{
  "model": "sound classifier",
  "dataset": "acted Russian speech (Dusha)",
  "train_examples": 26041,
  "gain_aug_db": 6,
  "time_shift_ms": 50,
  "n_mels": 40,
  "hop_length": 160,
  "input": "log_mel",
  "spec_augment": true,
  "win_length": 512,
  "targets": ["emotion"],
  "num_classes": 4,
  "arch": "gmlp",
  "norm": "rmsnorm",
  "mlp_ratio": 2,
  "subsampling": 4,
  "layers": 6,
  "width": 512,
  "label_smoothing": 0.1,
  "loss": "cross_entropy",
  "residual_init": "none",
  "optimizer": "adamw",
  "learning_rate": 0.0014,
  "beta1": 0.9,
  "beta2": 0.999,
  "eps": 1e-06,
  "max_grad_norm": 1.0,
  "max_steps": 7600,
  "batch_size": 512,
  "epochs": 149.4,
  "lr_schedule": "cosine",
  "final_lr_fraction": 0.1,
  "warmup_steps": 220,
  "weight_decay": 0.1
}
Rows from block 3 of a small sound classifier, named by matrix and row number. Rows with one number belong to one neuron. Each number is 128 + 24 x the weight over its row's rms, rounded and kept within 0 to 255. All counts start at 0.
After each neuron's rows are labels from the 100 clips, of 14848, where the neuron reaches its largest size: "responds to" is what is common among them. Only what is clearly more common there than usual is listed. The data: acted Russian speech (Dusha).
# u: gMLP up (value half) (model.blocks.3.mixer.u.weight, 512x512), inputs 0-56
# v: gMLP up (gate half) (model.blocks.3.mixer.v.weight, 512x512), inputs 0-56
# out: gMLP down (model.blocks.3.mixer.out.weight, 512x512, transposed), outputs 0-56

u.114 [ 89 138 141 104 134 137 134 142 123 148 128 101  94 152 131 111 140 162 159 101  96 128  98 145 167  94 148 103 119 113 106 180 168 120  96 166 115 123  83 121 118 179 122 107 144 122 141 148 157 106 101 112 134 131 169 157 101]
v.114 [114 119 155  91 160 183 149 146 118 177  94 156 113 135 101 135 158 105  94 109 135  86 124 122 117 123 180 111 125 116  94  92 143  93  89 110 103 150 124 118 195 153  88 109 116 109 137  88 112 133 125 101 144 117 159  79  87]
out.114 [166 117 146  72 133 110 142 158 117 125  84 177 142 117 167 143 132 127 141 166 110 146 102 155 139 121 112  78 144 164 151 139 142 115 126 133 124 151  74  99 175 147 120  94 101 127 129 136 137 169 121  88 111 133 131  93 123]
responds to: emotion: positive

u.80 [128 116 106 128 136  86 111 128  86 112 109 124 162 129  95 153 151 143 103 136 135 116 148 103 131 129 154 143 119 122 161 138 182  92 136 135  96 122 138 141 128 150 147 160 170 117  81 111 134 126  97 170  89 138 136 151 173]
v.80 [125 149  74 134 116 124 151 115 154  93  71 113 147 112  94 144 115 116 149 130 121 139 190 129 164 148 120 131  88 137 133 137 137 137 102 112 126 117 119 123 210  88 128 125 117 143  91 120 116 150 188 124 140  77 142 140 137]
out.80 [147 153 113 122 147 156 140 170 130 115  82 181 140 141 175 137 150 143 176 133  85 129 131 111 156 117 120 126 152 138 142 112 119 157 149 123 134 145 116 141 117 125 135 114 106 129  96 148 111 136 130 112 120  98 177 106 134]
responds to: emotion: sad

u.355 [112 109 148 136 132 132 173 120 157  96  62 129 113 107 127 108 145  98  98 161 142 105 153 125 156 129 186 126 148 121  95 111 132 122 138 104 109 134  97 142 126 114  83 152 108 117 121 113 113 124 166 112 118 110 137  80 137]
v.355 [112 181 131 114 142 123 149 164 139 160 108 100 105 105 121 131 175  94 117  92 121 115 159 165 133 133 123 133 124 155 121 138 113 127 117 110 131 154  86 125 105 109 125 111 135 140  86 110  97 142 112  97 117 152 122  92 111]
out.355 [130 116 147 112 143 141 181 128 150 155 123 104 122 105 120 103 168 126 108 125 179 122  62 164 176 105 143 132 149 122 110 126 171  91 109 132 184 109 150 121 129 136  96 164 104 138 168 113 121 129 112 150 167 105  81 155 125]
responds to: emotion: positive

u.388 [118 111 184 125 124  89 116  97  71  89 141 122 109 127 141 117 133 148 116  77  94 118 113 127 152 132 115 138 169 113  69 130 174 142 148 125 143  89 127 146 130 143 131 150 136 107 117 163 130 131 116 125 129  85 109 140 120]
v.388 [139 137 213  72 121 145 103 160 144  84 135 162 104 126 122 137 132 145 126 168 139 150 117 122 118 123 178 131 138 153 147 115 125 146 106 151 108 130 156 154 148  90 138 118 153  90 118 111 179 130 141  93  60  95 167 145  95]
out.388 [115 149 106 153 134 121 114 113 114 150  93  80 171 111 145 135 152 121  75 128 178 111 157 135 155 110 158 126 112 149 153 133 104 134 116 129 159 121 133 129 116 136 128 124 105 178  99 173 134  94 120 150 150 101 118 136 141]
responds to: emotion: sad

u.101 [160 118 145 114 137 122 101 107 170 132  71 128 142 151 136 118 178 156 116 138  71 158  85 132 104 113 119 129 139 112 106 167 167  96 128 111 145 140 131 150 143 110 134 118 106 163 135 182 125 170 121 165 122  98 115 109 131]
v.101 [126 154 133  79 164  82 116 143 132 127 141 115 142 107 143 155 137 140 102 130  94 109 136 157  96 116 125 164 169  99 146 110 156 116  95 137 142 176  89 120  92 154 142  90 149 150 174 115 136 115 128 117 105  75 122 131 116]
out.101 [125 115 119 165  96 151 125 127 112 144 126 116 110 107  57 128 154  94  76 115 153 153 140 124 106 111 145 157 145 141  99  98 161 106 153 136 165 140 121 100 117 146  86 168 125 121 124 117 133 115 145 110 113 123 130  97 162]
responds to: emotion: sad

u.366 [126 162 118 135 149 131 147 125 135  96 116 142 156 124  97  91 102  88 141 115  91 110 212 123 137 129 106 134 104 134 124 115 188  86 120 136 148 108 128 115  99 159 124  84  94 140 150 142 165 113 116 112 143 166 168  90 128]
v.366 [137 151 119 118 115 125 132 167 176 110 136 153 129 141 169 129 146  87 123 137 124  98 131 137 134 122 127 129 138  73 112 166 147 149 151 125 125 122 122 123  97 114 117 154  81  82 126 117 109 136 130 110 105 149 118  78 123]
out.366 [147  75  97  86 130 164 159 150 175 133  78 160 139 151 120 133  97 121 119 130 122 107 150 118 145 108 126 146 144 105 139 113 183 123 119 135 112 104 160 145 122 160 133 145  84 101 142 134 156 132 161 150  74 131 168 145 170]
responds to: emotion: positive

u.30 [123 149 101 145 140 134 141 122 135  90 124 172 122 107 139 161 137 134 149 127 154 134 144 136  70 145 119  80 143 133  97 181 164 119 125 144  94 157 172  90  93  85 101 111 156 157 110 108 141 106 115  93 189 104 116 146 148]
v.30 [140 139 125 113 106 140 181 182 155 108 136 147  80  96  90  93 183 143 141 159 145 150 141 126 138  90 178 126  89 106 165 176 182 157 108 143  63 164 111 157 126 130  96 118 152 106 145 139 117 144 142 118 159  79  86 138 139]
out.30 [124 125  99 151 111 126 137 131 103  92 129 112 141 122 122 139 117 111 115 120 133 156 145 122 138 160 116 121 121 107 134  89 109 164 114 127 129 154  88 138 114 165 162  77 118 107 121 162 118 126 133 127  79 109 160 113  91]
responds to: emotion: angry

u.163 [115 113 135  92 105 154 123 125 156 143 119 148 185 125 111 106 151 122 143 103 137 173 174 121 128  96 127 114  78 161 111 150 132 130 107 143 133  99 139 152 110 126 124 123 127 100 161 156 109 113 106 151 166 104 114 135  93]
v.163 [ 93 127 139 131 193 142 105  96 116 126 131 147 104 150 155  90 141 136 167 108 129 138 110 165 144 160 165 123 138 125 148  83 133 128 180 149 102 100 134 129 100 146 113 137 155 137 123 178 114 138  86 161 113 145 122  99  75]
out.163 [134 144 131 141 128 137 145  80 143 129 114 142  61 144 159 119 120 150 126 103 185 104 174 122 144 158 121 107 112 108 152 142 100 110 120 120 142 114 136 142 118 128  84 127 128 174  86 118 147 116 146 158 133 131 163 144 118]
responds to: emotion: sad

u.385 [126 154 118 148 160  99 137 100 132 142 155 117 155  82 157 120 157 166 158 100  77 145 116 132 124 126 178  97 172 115 133 105 111 159 170 138 171 133 156 125  80 100 128 124  89 139  93 128 124  83 129 152 146 140 147 114 132]
v.385 [152 109 104 113 152 134 197 112 153  88 111 141 143 103 164  87 104 153  77 102 140 125 155 155 142 154 147 111 137 124 122 140 135 138 146 105 131 100 113 160 100 142 123 151 101 142 182  75 121 132 141 140 139 123 103 140 101]
out.385 [126 137 134 142  95 124  69 135 151 156 109 157 141 170  94 103 107 169 117 134 155 142 105 127 129 105 127 118 123 139 112 155 167 101 155  96 123 121 130 141 149  77 129  64 135  98 127 125 101 143 146 124 133 124 142 135 135]
responds to: emotion: positive

u.232 [ 59 124 134 129  79 151 115  87 151 156 129 106 136  91 100 110 106 140 144 135 147 143  87 138  95 123 149 140  98 125 146 115 139 109 118 157 135 115 122 147  98  99 113 121  77 158 149 146 117 101 121 130 114 116 133 141 174]
v.232 [130  78 136 164 110  97 113  74 131 130  85 162 105 103  86 148  80 141 130 137 156 102  85 152 124 180 128 147 161 122  86 129 150 106 132 163 164 136 126 149  72 101 117 160  99 135 123  82 134  95 143 124 166 121 101 120 159]
out.232 [125 133  87 157 127 129 144 136  82  94 134 146 140 137 126 115 193 126 152 125 140  99 162 118 151 128 105 135 109 154 122 120  89 135 138 115 126 136 109 126 138 143 125 104 180 130 107  98  95 126 147 122 119  95 132 162  92]
responds to: emotion: neutral

u.365 [134 118 125 151 117 129 146  97 112 144 116 124 142 113 133 117 156  97 126 125 121 142 158 182 149  95 136 162 126 118  97 129 165 114  93 153 170 137 126 126 124 171 154  84 119 147 164 154 110 126 108 120 153 140 122 115 116]
v.365 [ 90 116 127 129 160 131 151 169 155 115 106 166 118 114 128 119 135 139 170 132 127 128  93 113 129 120 130 126 116  68  85 137 155  90 130 151 125 125  95 134 148 121 127  99 139 149 180 134 151 110 134 100 116 111 111 130 101]
out.365 [133 129 101 142 159 152 123  99 144 135 137  97  96 116  92  79 166 124 125 114 141 124 102 135 109 144 105 123 147 141 130  99 119 129 144 117  96 108  99 123 111  84 145 116 196 138 110 131  92 134 150 125  87 114 186 111  87]
responds to: emotion: sad

u.452 [137 166 118 117 108 114 164 140 140 118 124  99 164  80 126 159 110 101 109  96 148 162 136 106  91 137 145 118 180 133  58 149 149 134 172  84 141 163 121 148 120 129  84 119 159 156  93 128 129 123 104 112 150 131 110 169 154]
v.452 [129 140 159 100 127  77 113 175 131 104  92 147 170 141  82 134 132 104 138  99 138 143 119 150 120 120 121 126 124  78 115 146 149 105 167 132 133 109 122 172 101  97 131 126 121 115 126  75 121 124 186 114  83 185 148 139 101]
out.452 [111 125 121 170 166 111 153 137 139 164 120 117 126 132 120  94 123 130 110  84 102 119 117 158 165 119 143 103  95 112 146 136  84 133 130 133  88 133 107 108  99 126 145 125 127 110 150 161  82 122 127 170 165 123 162 155 132]
responds to: emotion: positive

u.490 [145 178 117 119 138 113 129 111 139 147 106 122 136 109 131 153 137 151 124 126  79 141  89 178 117 148 146 149 131 113 107 168 143 119 151 149 108 136  80 123 118 108 129 143 101 135 133 193 157  87  77 102 130 111  93 125 140]
v.490 [134 124 132 127 131 144 137 134 163 103  95 132 133  74 129 123 159 145 130  99 141 111  86 130 114 122 159 149  98 138 141 144 149 109 118 165 178 117 107 108 110  73 150 121  92 182 157 115 106 107 102 128 121 155  90 136  92]
out.490 [ 95 174 125 155 162 114 139 152 113 129  66 131  92 102 187 147 131 132 134  91 159 131 160 143 115 132 127 130 150 114 115 145 141 158 109 123 132 141 114  85 139 117  74 139 102 108 137 143 138 122 138  72 128 140 114 132 129]
responds to: emotion: sad

u.252 [130  99 102  90 174 154 126 152 119 144  93 101 127 154  87 160 115  74 152 142 130 136 123  93 121 123 190 176 112 126 128 141 143  91  88 142 120  84 181 139 109 119 105 134 110 151 128 159 151 133 167 123 133 106 110 160 118]
v.252 [134 137 183 154 134 138 167 155 152 158 123  93 125 144 159  93 158 119 124 135 154 126 104 146 127 119 150 103 140 145 165 105 147 110 141 167 120 121 151 131 127 149 164 134 134 135 127 168 107 147 110 155 118 155 105  98 153]
out.252 [141  89 128 118 132 207 115 128 162 140 135 120 133 122  82 146 170 132 139 183  94 109 135 142 152 101 154 124 155 134 112 151 136 165 126 145 151 131 132 131 109 104 135 121 118 140 118 156  84 156 108 126 156 133 148 150 119]
responds to: emotion: neutral

u.200 [157 168 149  94 138 106 177 128 132 133  93 151  99  94 105  99 124 148 125 112  54 114 125 173 128 149 123 130 125 138 132 148 157 147 150 112 145 135  91 133 114 121 137 120 138 119 117 122 128 128  91  94 111 167 143 122 141]
v.200 [147 125 138 121 149 124 111 126 135 133 149 125 134 161 115  92 175 111 121  90 168 101 145 144 132 147  95 143 162  92 157 130 157 173 129 108  93 136 140 128  82 138 108 125 144 133  90 130 150 139 132 138  96 174 128  87 166]
out.200 [101 109 197 113 112 170 120 122 128 124 181 129 114 105  98 174 142 129 149 111 135 125 121 119 135 151 156 131 127 108 172 105  97 133 150 100 116 132 119 124 111 140  98 129 175 144 121 131  68 116 124 163 143 143  86 139 113]
responds to: emotion: neutral

u.482 [ 81 127 112 114 124 115 130 143 106 111 147 145  83 125 151  95 116 121 177 130 116 148 159 126 161 146 112  93  87 112 123 121 161  96 139 141 126 159 131 170 151 136 139 121 124 117 115 132 138 137 141 144 123  97 172 123 123]
v.482 [138  92 155 128  82 144  96 161 147 106  95 155  99 101 131 125 158 127 132 178  91 150 139 119  90 112 130 116 126 153 126 121 120 101 125 125 131 100 145 123 107 175 128  80 158 156 154 125 154 122 142  99 150 125 129 146 124]
out.482 [118 139 140 123 140 155 157 163 135 119 113 111 114 115 141 143 189 125  95 147 148 157 169 155 110  95 126 109 157 167 150 140  89 150  81 126 139 104 131  85 142  92  97 124 133 108 155 146 132 124 132 114 114 174 138 135 117]
responds to: emotion: neutral

u.137 [131 109 126 181 136 144 125 176 118 113 123 103 105 185 119 142 132 125 136 105 143 137 103 152 101 108 102 141 108 153  86 112 144 129 164  92 152 160 138 118 125 129 125 122 140 129 172 169 124 108 102  95 138 158 124 101 126]
v.137 [128 156 181 100 112 130 109 115 152 146 144 132 107 117 156 131 142 106 124 117 120 104 105 146 158 163 124 126  83 102 107 130 142 126  44 137 126 158 138 118 158 148 107 127 140 158 139 112 103 101 151 101 158 147 175  82  97]
out.137 [102 129 158 145 139  91  99 123  82 158  84 132 105 148 139 156 151 120 133 124 117 146 157 125 110 141 113 151 112 139  63 130 153 100 167 155 135 140 115 111 138  96 114 107 131 107 113 105 168 109 136 139 110 137 145 149 181]
responds to: emotion: sad

u.5 [ 90 116 154 116 112 136 168 111 107 152 151 178 124 118 117 116 139 101 116 162 122 156 105 123 136 126  68 113  80 124 156 123 116 129 164 168 148 114 101 136 134  96 157  99 135 160 148 149 101 104 120 129 101 138  92 138  97]
v.5 [113 144 138 169 122 140 152 117 126 150 130 127  84 108 137 146 132 135 101 135 143 133 127  87 100 126 139 150 115 150 110 149 128 153  84 114 133 161 118 119 100 120 117 112 101 137 139 159  96 152 118 125  87 135 130 121 180]
out.5 [158  99 148 168 136  92 129 108  87 159 107 102 157 115 131  96 149 119 154 120 121 117  96 110 145  97 142 116 164 138 148  94 136 153 166 116 126 148 125 104 107 154 133 156 127 109 106 123 143 145 128 151 125 126 139 151 163]
responds to: emotion: sad

u.405 [116 111 113 111 177 150 133 120 120 139 119  91  79 107 131 129 141  98 137 140  91 116 114 132 151 134 122 174  84 132 102  99  96 131 155 183 142 111  87 151 123 100 136 132  95 130 123 114 107  81 136  84  79 113 154  67 110]
v.405 [162  92 127 107 165 132 138 147 146 126 104 149 107 108 148 120  94 127 117 106 119 148  84 139 124 110 134 128 149 137 128 134 143  98 171 173 100 145 144 146 141 124 194 128 138  85 178 119 149  99 127 113 148 133 141 130 137]
out.405 [138 160  80 103 142 148 157 128 133 142 153 116 128  93 117 160  94 155  99 123 109 140 144 125 131 147 133 145 126 145 140 137 148  89 144 117 160 127 103 116 111 181 141 119 148 140  89 108 142 119 162 135 125 106 133 125  98]
responds to: emotion: positive

u.15 [130 117 135 128 108 123 145 155 132 125 136 141  97 154 105  95 109 130  99 152 151 124 130 174 129 145 130 138 115  97 122  87 151 162 152 153  97 119 121 134 134 125 131  81 111  98 170 142 142 135 136 106 140  96 151 116 119]
v.15 [133 118  88 125 131 120 138 115 156 133 108  85  80 132 174 146 101  94 112 135 115 119 122 137 123 157 120 139 125 182 126 147 135 124 157 116 154 166 119 128 113 161 103 138 140 163 128 145 107  92 145 146  91 133 101  78 137]
out.15 [143 110 143  82  73 159 124  85  88 145 111 124 135 130 176 151 179 141 138 129 141 147 120 154 100 149 108 128 114 121 130 154 164 107 144 185 135 132 146 118 126 171 117 153  93 151 180 107 143 111 152 104  71  99 107  98 126]
responds to: emotion: angry

u.76 [155 140 109 102 136 113 164 151 114 136 104 135 115 150 121 128  96 173 141 148 130 121  94 112 153 113 136 164 161 127 144 107 132  89 138 127 104 147 164 158 115 125  98 139 133 127 113 124 114 135 169 121 149 110  75 135 109]
v.76 [142  92 130 136 139 144 110  95 107 137 157 121 136 121 109 135 127 137 109 110  90 149 130  92 104 151  98 111 158 142 111 142 117 136  88  94 106 147 146 146 119  91 114 101 187 138  82 162 152  83 101 135 155 123 103 119 143]
out.76 [139 158 124 155 131 124 146  98 153 143 103 107 167 117 142 123 137 112 123 145 148  95 107 137 110 113 128 120 105 120 112 133 150 139 138  91  85  77 122 117 133 133 140 111 113 103 153 131 156 160 141 102 169 146 101  90 133]
responds to: emotion: angry