A small sound classifier, trained from scratch: layers 6.
Rows from block 2, named by matrix and row number. Rows with one number belong to one neuron. Each number is 128 + 32 x the weight over the matrix's rms, rounded and kept within 0 to 255. All counts start at 0. Numbers have three digits each.
# u: gMLP up (value half) (model.blocks.2.mixer.u.weight, 512x512), inputs 128-191
# v: gMLP up (gate half) (model.blocks.2.mixer.v.weight, 512x512), inputs 128-191
# out: gMLP down (model.blocks.2.mixer.out.weight, 512x512, transposed), outputs 128-191
u.119:070126069186110146178136158081128107124147107078085153193128142107122107169180147065113115079129100189054071113111128077134115119152143149116108144128132150150165092133089126135133123117108145
v.119:117096098155136173152084178103089163132144177131148117094077178146088099146176165138149132089150101097119127090104084122124148079161144077103076115100096102173116120178135136106104048171143083
out.119:104082122106153159174085156082154144083103116117157122150116121148077145077149160088120077106123120131153119120138083183139152123129124095154112053144167141156157175107159134088126137139146070
u.120:127100129085093116127058119141159045071130160155107079129160149094147102095101066154100148119140170174082116131124132148152169111136058123122078108085124207140145109112102071139153140123133135
v.120:111073171146083125123102102166142112137103160088120102135132167088158115154091109146186155167107140093111123124142102156108167147140149145123109150128163108111150067132120119120123136089104173
out.120:094127215134106124137140150167173147108072088123112126148175104162144135139143134128178143120152192117126103144107165097118114113110129115133154142140184071070182084112201108118085129141143138
u.121:094171122109144112103181150177113141164145137045138118053096135082156113105094093126095126103138179144182154112090105137096121132102157141161157129150118175125095096150174139126101130119131126
v.121:172157144110128112127107104142147131133147082168108103091160128098167101122091101152163068165126106168106150089111127094141124117104168141172108105122116163148155141087148133163125097180104112
out.121:123111139115147148146114139143089137142115135134121144078100130142097112128133142099124134124133056143131107130200133089131056129160125140117122122168148152096146095147130102103130158128071150
u.122:189110162139067104133153179123145136139115119194152143133063173114097136119133072178083122101103107129112122147166127134120153153144112067079129130092113125134176168220182118089112071205111086
v.122:107110149193142169156151093156081129135106059202174087183167174090150172135147149190136127123136065152099129084140049116107164171101080068106121121169164154127106121118102150056136111021094170
out.122:167133125200115164084124114157124107173124166147171076128142162123186104155157094136115116110157069159125149053129105144054143083134076124184060162117123112130111163121097128095112157112098149
u.123:118099083123170197168119164173127115171149095178167141082128176165134110128124081146061145088147112101090145130128061114095097141154129111170118072117122082153110157072189152085117139112088135
v.123:139127196121132074092094095139153096094130096096114102123140120154122155183128157145139110137145175152152140091139174151172142122082120155101129096154218124109141143148063124157115139159086101
out.123:124106136110062125116139085106148088152079132068098116184112123123085075093155156108110107110086132164105095107153195154212169135163131092122098149101128174140140140130119119125062103143127130
u.124:148111088143115123165090161125122150140085143097128172119133082127090139081144109154099115090166113154146106104121081115122121116119093094107127110117129102142104170147169158103094139110122142
v.124:152206068159186080138129086034179034040132237138051020255225203254109223094135158024175183194145036135201204035119186092255203255111106116015196140254098233099000148150131055097208206126116066
out.124:128091126136111115158127113099128042163174142150130101118114115141121147110092107129134109141165151164103095155099108095165096110137121144130106129120127130113123114092133090119114136189171099
u.125:124046137174094138135131138077143207169112117109148131107111137123124141091100101105121124144200205122127114076149085140143150154124191108158132131182124136086122116127109121148104101156168142
v.125:085111130192110111081126134141148108124112143053135143103139196124060165135147124092146166142158064135161093153111126163158102140121148100113167167168123130046131089126133090207160142114080143
out.125:083100124174118155115098097128138126146174112125119170151067114081124159125152169140128109137121187101172133140138178091145148155087108156071147159127093136068087129096115087160122139122126136
u.126:079076151090085128124114140153121073138150139088129105138142109122181142153143153115112094116125195142156158094174152116145125126157113069098057180084154121158134173051130097120115210143143120
v.126:119076116071121159169094124140158095121111180110192130144086143139106128105170131117136150124118097085169126153045120119146194138152122112125142124085121110085119144058161159127138143126067131
out.126:159121104127121096149121142121108118099081137101130152125157145148139152153166154097154116178155124134121098156157090151133159130094128084112151148101116148085048131100091112132169183156133096
u.127:151154094113147167125045116155139065144121091130135165120164134158093098098122127130113146084176101148111125122140146145119120100139135146066181160137146097093170161118169087174084115145157111
v.127:095128116118147197209110161147111165154140148110128152105125142150169128125116110125139119132140099127128149180140047144166155099149153136118096127069144091137147189094136116077128124133096122
out.127:098137143154114086153141176148112116128124159138144118129092112145156091111142136139147050063115125174142095130166066089082092081131118094097112110150155168146083171146197082073135169097072162
u.128:136137086109096140130144091147108118154062101112108130162109113100127098113128108120115086155110133110135119115142064120109153145156107070104106136140130136101099082153160105140075093155133113
v.128:135182107171057079106101148122210098098153161157092013195167151170109132158180214089064138123123044174174185125145137068184119222103200085134157191153121172094076157114146055111141148134139056
out.128:125153133094146146155089117164114123145155152118136140126114073154187101117208121123115120112134129115077114158155175118085114116182110177097147122191216129143183144163050187153090174131128122
u.129:143094133136229167160136097115139155138116132047142118158163152161147086140113097089151156092075153119139104108168104143097096133111154077138086165141060133156168168141085145082138182163108146
v.129:100080155164157124094088133158103132160181127132148091059112197138044183115109106130161176065146112107077116142101072165108175143147102067168102151113134120079158083110113123199118102150151183
out.129:107146093140157122147185124174071158071143156069103172202138157111149161154114183097121155103164143075162168140086127109158124136148125101128193152106158112117121102100069141117100141137111070
u.130:167166091114128118151149133081095140113063110120144149141155139101133114032139112076030128152164139138117129142200044132085090110098159146125046098123088131114172086138163095099122114220111088
v.130:052161136138139119059137148128122057125133124143174093134134125170084082122125128110081110145102074140124135082129143111123124056103093138128114123138144094122152188089113073071105070076054100
out.130:151157202060199145150101101105123131152143071192122071105119120113135110085130113139118116106143126194066087114119127037134147137117102092190204070119141111176175149159102146117210135141176172
u.131:147097174132202139176140141126113114144149075145157168126106139092142117097095110136114135054141131117129173127099081091162121126094117136092114109081102078113111168146064108152106113151115116
v.131:200045112098133115108119172168143056139143145113088116118149099125155152145146088168142115154119140110146084106106110140133175178162097107157093151079170160150137134109118108142132152126094131
out.131:102135108171086095149113130120157151123168124146143125195097130122115153169137109117115119117127123082130165054143135130132122137096161158049122138123129098127163125144146167093155108168149095
u.132:115144126112185139143122084121170132144125109077096118198113051116096083065079088103168109075133140120197089119111118136031146161168158122127132161133126075100142102154139167124039102105150144
v.132:116152087095195106070077117090150084083167102167119120168171118136155125029122099105131155058178193129169150109068140129100139164149077137082131078100107148108115162090090153137125121094204150
out.132:126142160133144138118175120135111146163121137096117114122128100136171157172118149156119143124057119162124104133095117113046128142127120140108138053163103156143095150164122180151093149152147127
u.133:103131081157102102180148156173086142064138066141148080060165074165120101177087063062131055127099109144117143065119155089133093064125105151123095118152094135176159128144082099074102147092124093
v.133:151151148094135128157105104149151054175099170064161149120088138117120129167086110112087131131141123125152116122079133145034086145146109128107190075085144167085076121089188106168099104139210110
out.133:150141083124060147111159107066091139110110134096128148143128161099148143122118148144065099217145086139127121087152089131103137121105083073125104143160165154140111144141137095154109102118081110
u.134:114161139180138095136122116108114085160132133086121039091139194146115145067128101174129139147125099186130088086161089173104152153129094069127105135178097124145114105101088136145155121058160164
v.134:144119130101115166076159121126140109142099128176129114065151162140165135105153084072160148122117168139183133092155099141097173127130153154173074145131137153067185097113137058139148096120092118
out.134:096196122113079117119069091080171092172122097112144100106154145068106151150119115095150146133158102150126141086161149145152093065121126108121094113144151128094130165149147088147196117105087084
u.135:111134092118136111090114119143092095150165162119152051094132133128133151127116165143170071053185124132118140134127112095077151097139135143163127115058114113087094087141111133115104124171149157
v.135:075108059126108104077088116111137061151068076148156107137168100195096094165173111175107117064141162129117135150118149101155131116111132195080123156153083125162031159151135087118127145126152127
out.135:099138110121112183131099134156135151126137114147105073140101082134135149142131118169146131125167091118128131084112067100118106064189117152156127070197146130113124133138123152131101126108144153
u.136:101095104093170155158096111137074074111150121104132090118092123132101062174132089142131129102068139131165101124148133117092160158119083069092082137172143160151164157148072139104139122099139111
v.136:087137042152031158164088185144210055113181181194109093118187206146090087118166090109054104084103105182108100164067150140136167135151107123062114168096102113122151072084093060096172072169195145
out.136:146026189085112152155210142137195112126161186104096076117116108160123102140130125101150151135082179045081133082140085107063065141122134096135112219094108161101148131148091138113160104167169197
u.137:123110134111117186171109159092125127158164127127099114153121118181132097164107095127096113111112072094133120185105134136143097118114189103094134108177134087095134157103132150097142116124118096
v.137:143064154138109162106104144131133141107145112165186171089101176148145186103101106171150111166131067098122065149108112134150093133136165102139104102139107121125163156121157173066116129178103115
out.137:150118138177181080131138080120129136144131086052116158118117152112086143112115156148174151128196093137141096182169142099107144108085144158090122169115103118132151124115151171164122120183182121
u.138:117138044088156148164095100180113113154081150117089139060137163126155153100126119140131094151132071140125124086184145134094164104068059156116075113156162154153108118136160126157106082067142200
v.138:111119108154160156089126102157083149150051178114134108058118125165092135125115168121175171115092122081145180128048120203130140125082094128105074166091107135074164179130124072157147129191064134
out.138:149217065123086146175135117114139119092123054123183093141129185151152140134101104170105142125138116093128130127119129134150101117139141169149145153089196113116179179158178132143163092158163096
u.139:093158146113102156152127108159152135151126132139127110200126164094130126147092122121145110196136106155082087173110140118149101140120178134201100062154101113093131103194112097092074084141123135
v.139:173126093118140096074058134127131134119096112156162125137168162157078134077149110132098168150110070131120099158121142139126114156109173159151151162154097145171136109127103109190131096169155126
out.139:139114142088154094171147138196110113122132099138156115215102097188142148083099117100163091102177078135167149092089095101119107064151153171175070124159143131115140125147153137147138129148172098
u.140:069105111085144159109087109158136108123099163081119108083086139166131137116136144113090063133113075150122123138111108147144165163083157137193121059133077162199173133106127084218147078154146105
v.140:101118069134158097119163070127122117099108187062147089148082145146110155105141141123134108165140149083086128131127042124164145173129078145060147086159120139172096129127105102123158096108110205
out.140:190074155164110085114099107120126097112101136189112137090104065109163068181152134096067114115148121058091136164134110208162196131134133167107113086114078145114143087129159072119125138125065078
u.141:166179110125069113114060140115079147137146155147107117087119031112067140106138103128145165105066193108170090097127138154124129117148139108128128122164120083066082092143108117165075092147102118
v.141:186085118119117081063109111121109140153129151103085093098109096169156113090097154082171091140096159112173188125142111134133118081121144127125122058152136099138165141111101098103109165067094136
out.141:169077094113103094098076127106130132154191113125078174130111113144136126075139100142155144101101072144143112138120121101129164128164139121137095149157115144146137123162126105102137159182117138
u.142:152165100129117111141147129164121165146166116135211163107155089167203175131115100094078129130084169146132077100153087134118123119138117149160142131131092111120107130116137121111063129099120157
v.142:128154163142148166132151085117143134142081146115123129133131129139088163129181144140087185099131128128144098117094148141128107146134119120181156113133128151089130130139132133134155057213100134
out.142:155166159188115111110106097110132135113139116098164139139115129159152077107063130081113121126150148142078175103057137150190122173135145074099132133171166117106146106060126135107180129081148088
u.143:158148043108126118056155118109117120099074099104112149119138117066057150174117149140102129138180135094163172185162177117170174117113079173155106129149147140103129132124135074088069124101155094
v.143:148107060098112108135108191104107074140110158129151091108148123165149144155149139110106105160087114137176101118142107092148179172071165132148047130097078121171135121108071080109136126123173095
out.143:099102127109163112172077155096086164115144153155168113086127102082151135167164167146096087135073170182121042104075129084178129184176085090132103163127095194150150121167127091090132108144105102
u.144:105165118113077152103055108116111165110132155103162089149089078139153102103060158140089154099148144129127149112135066095060106073099108126150167138107166106160159163131142127146087090125120162
v.144:152104112109103096152128136108107106141140113125103092089143086143162135126157109117143133143143112150099118119134092113149118141141076145103110154195114130131177146111149149133141170104162147
out.144:154100127116105134120133137100120055106165145172136183137077155186150126135146159093123122183134146119134124132090137140169120100178095120127143129218118132087171174094171126142101151105161130
u.145:097122084165151130092125073080099149139089162101096105126119181100085125109091106131143140091143111136168140156146146106214072067104172052138097098127133161110146140175164164170109087163162182
v.145:144108059095159094106088156144162067148122135053110098090191118153073084106187091082131120106124085121094136178099144161143187143163127097156123144119096102126154084117073096094137103187116086
out.145:180147136161156124111192155128076125112112150160091077110130136118129174117118073139132111162104172152155081110213091034136119089097137139157114133167103140134082130146029127145140114160079110
u.146:142127074100119123112140140083145094118132083161165151065119096107059153115120147110125079130115097099145088114132141138138145150120115129112110166138089077112140163133129079061101101136145162
v.146:169166127126140127175146082159094146122162077161137161122143112178127134093112124142124118117145121133146148102117153138104068130162165143115180111169127125124116117178166154122103077101087144
out.146:116158094145123155192152157135134138139083142123072089184151136120146142152138162118136150090180097111086130142083121131128128098129068115153132072170141116136136172130137056110120105058074096
u.147:130111066129102121106139116026162181073062212122086162119054115077162114152043115158122108137106145105147093159121090064146139134061134125177081128148119165166185108092172083113121131141165147
v.147:153120144194142124075160140156100145116157166163131188170132149183159154094175137144174156086155213139140147138088113141131109145088101133096087128172200133092119136191123191160143159083148169
out.147:072161127130134152151105156123086125116147127136090132163122113111118122149101141103165149098125132122118161087101100150156127174128141106152148178106126131101136123155189089091103150112180176
u.148:042130110106073078145084123150097143127107149021055081111158150119097114128124088046191123112081108162192120133084137132122162176131162126096107149101093118087075102127077113119118156166173199
v.148:079187149122048063091113144141171101122111136084112099123156123154082139095142090052125157137128149161179161120111177142127178114085156128100124175092081180091055118108129106144114126156122124
out.148:154092167157131135119105158183166106118184137064199123141155102230167135106175126115149124140138112057122092118140137060100169146110133104175136160090156159128123106111124176119092099133179113
u.149:105133112161121105110105087098159072138103088093169093160168114124112140104138073150064120136112153140137118146109140098128156105095103090112145101142131111159104181132065126114145118098088128
v.149:109189139104155137085150108140121068113183145058106080113133101108109220087156171118115178125123126125130149132148168106120100130136105124124114105153147112149101131169110132131132162137113113
out.149:120143128182096154161132155141150095122114111143117102116176064148150186129126115141117134114094151107104178109116151153107162105128130127136152136113137111157161166140156175164109141142180108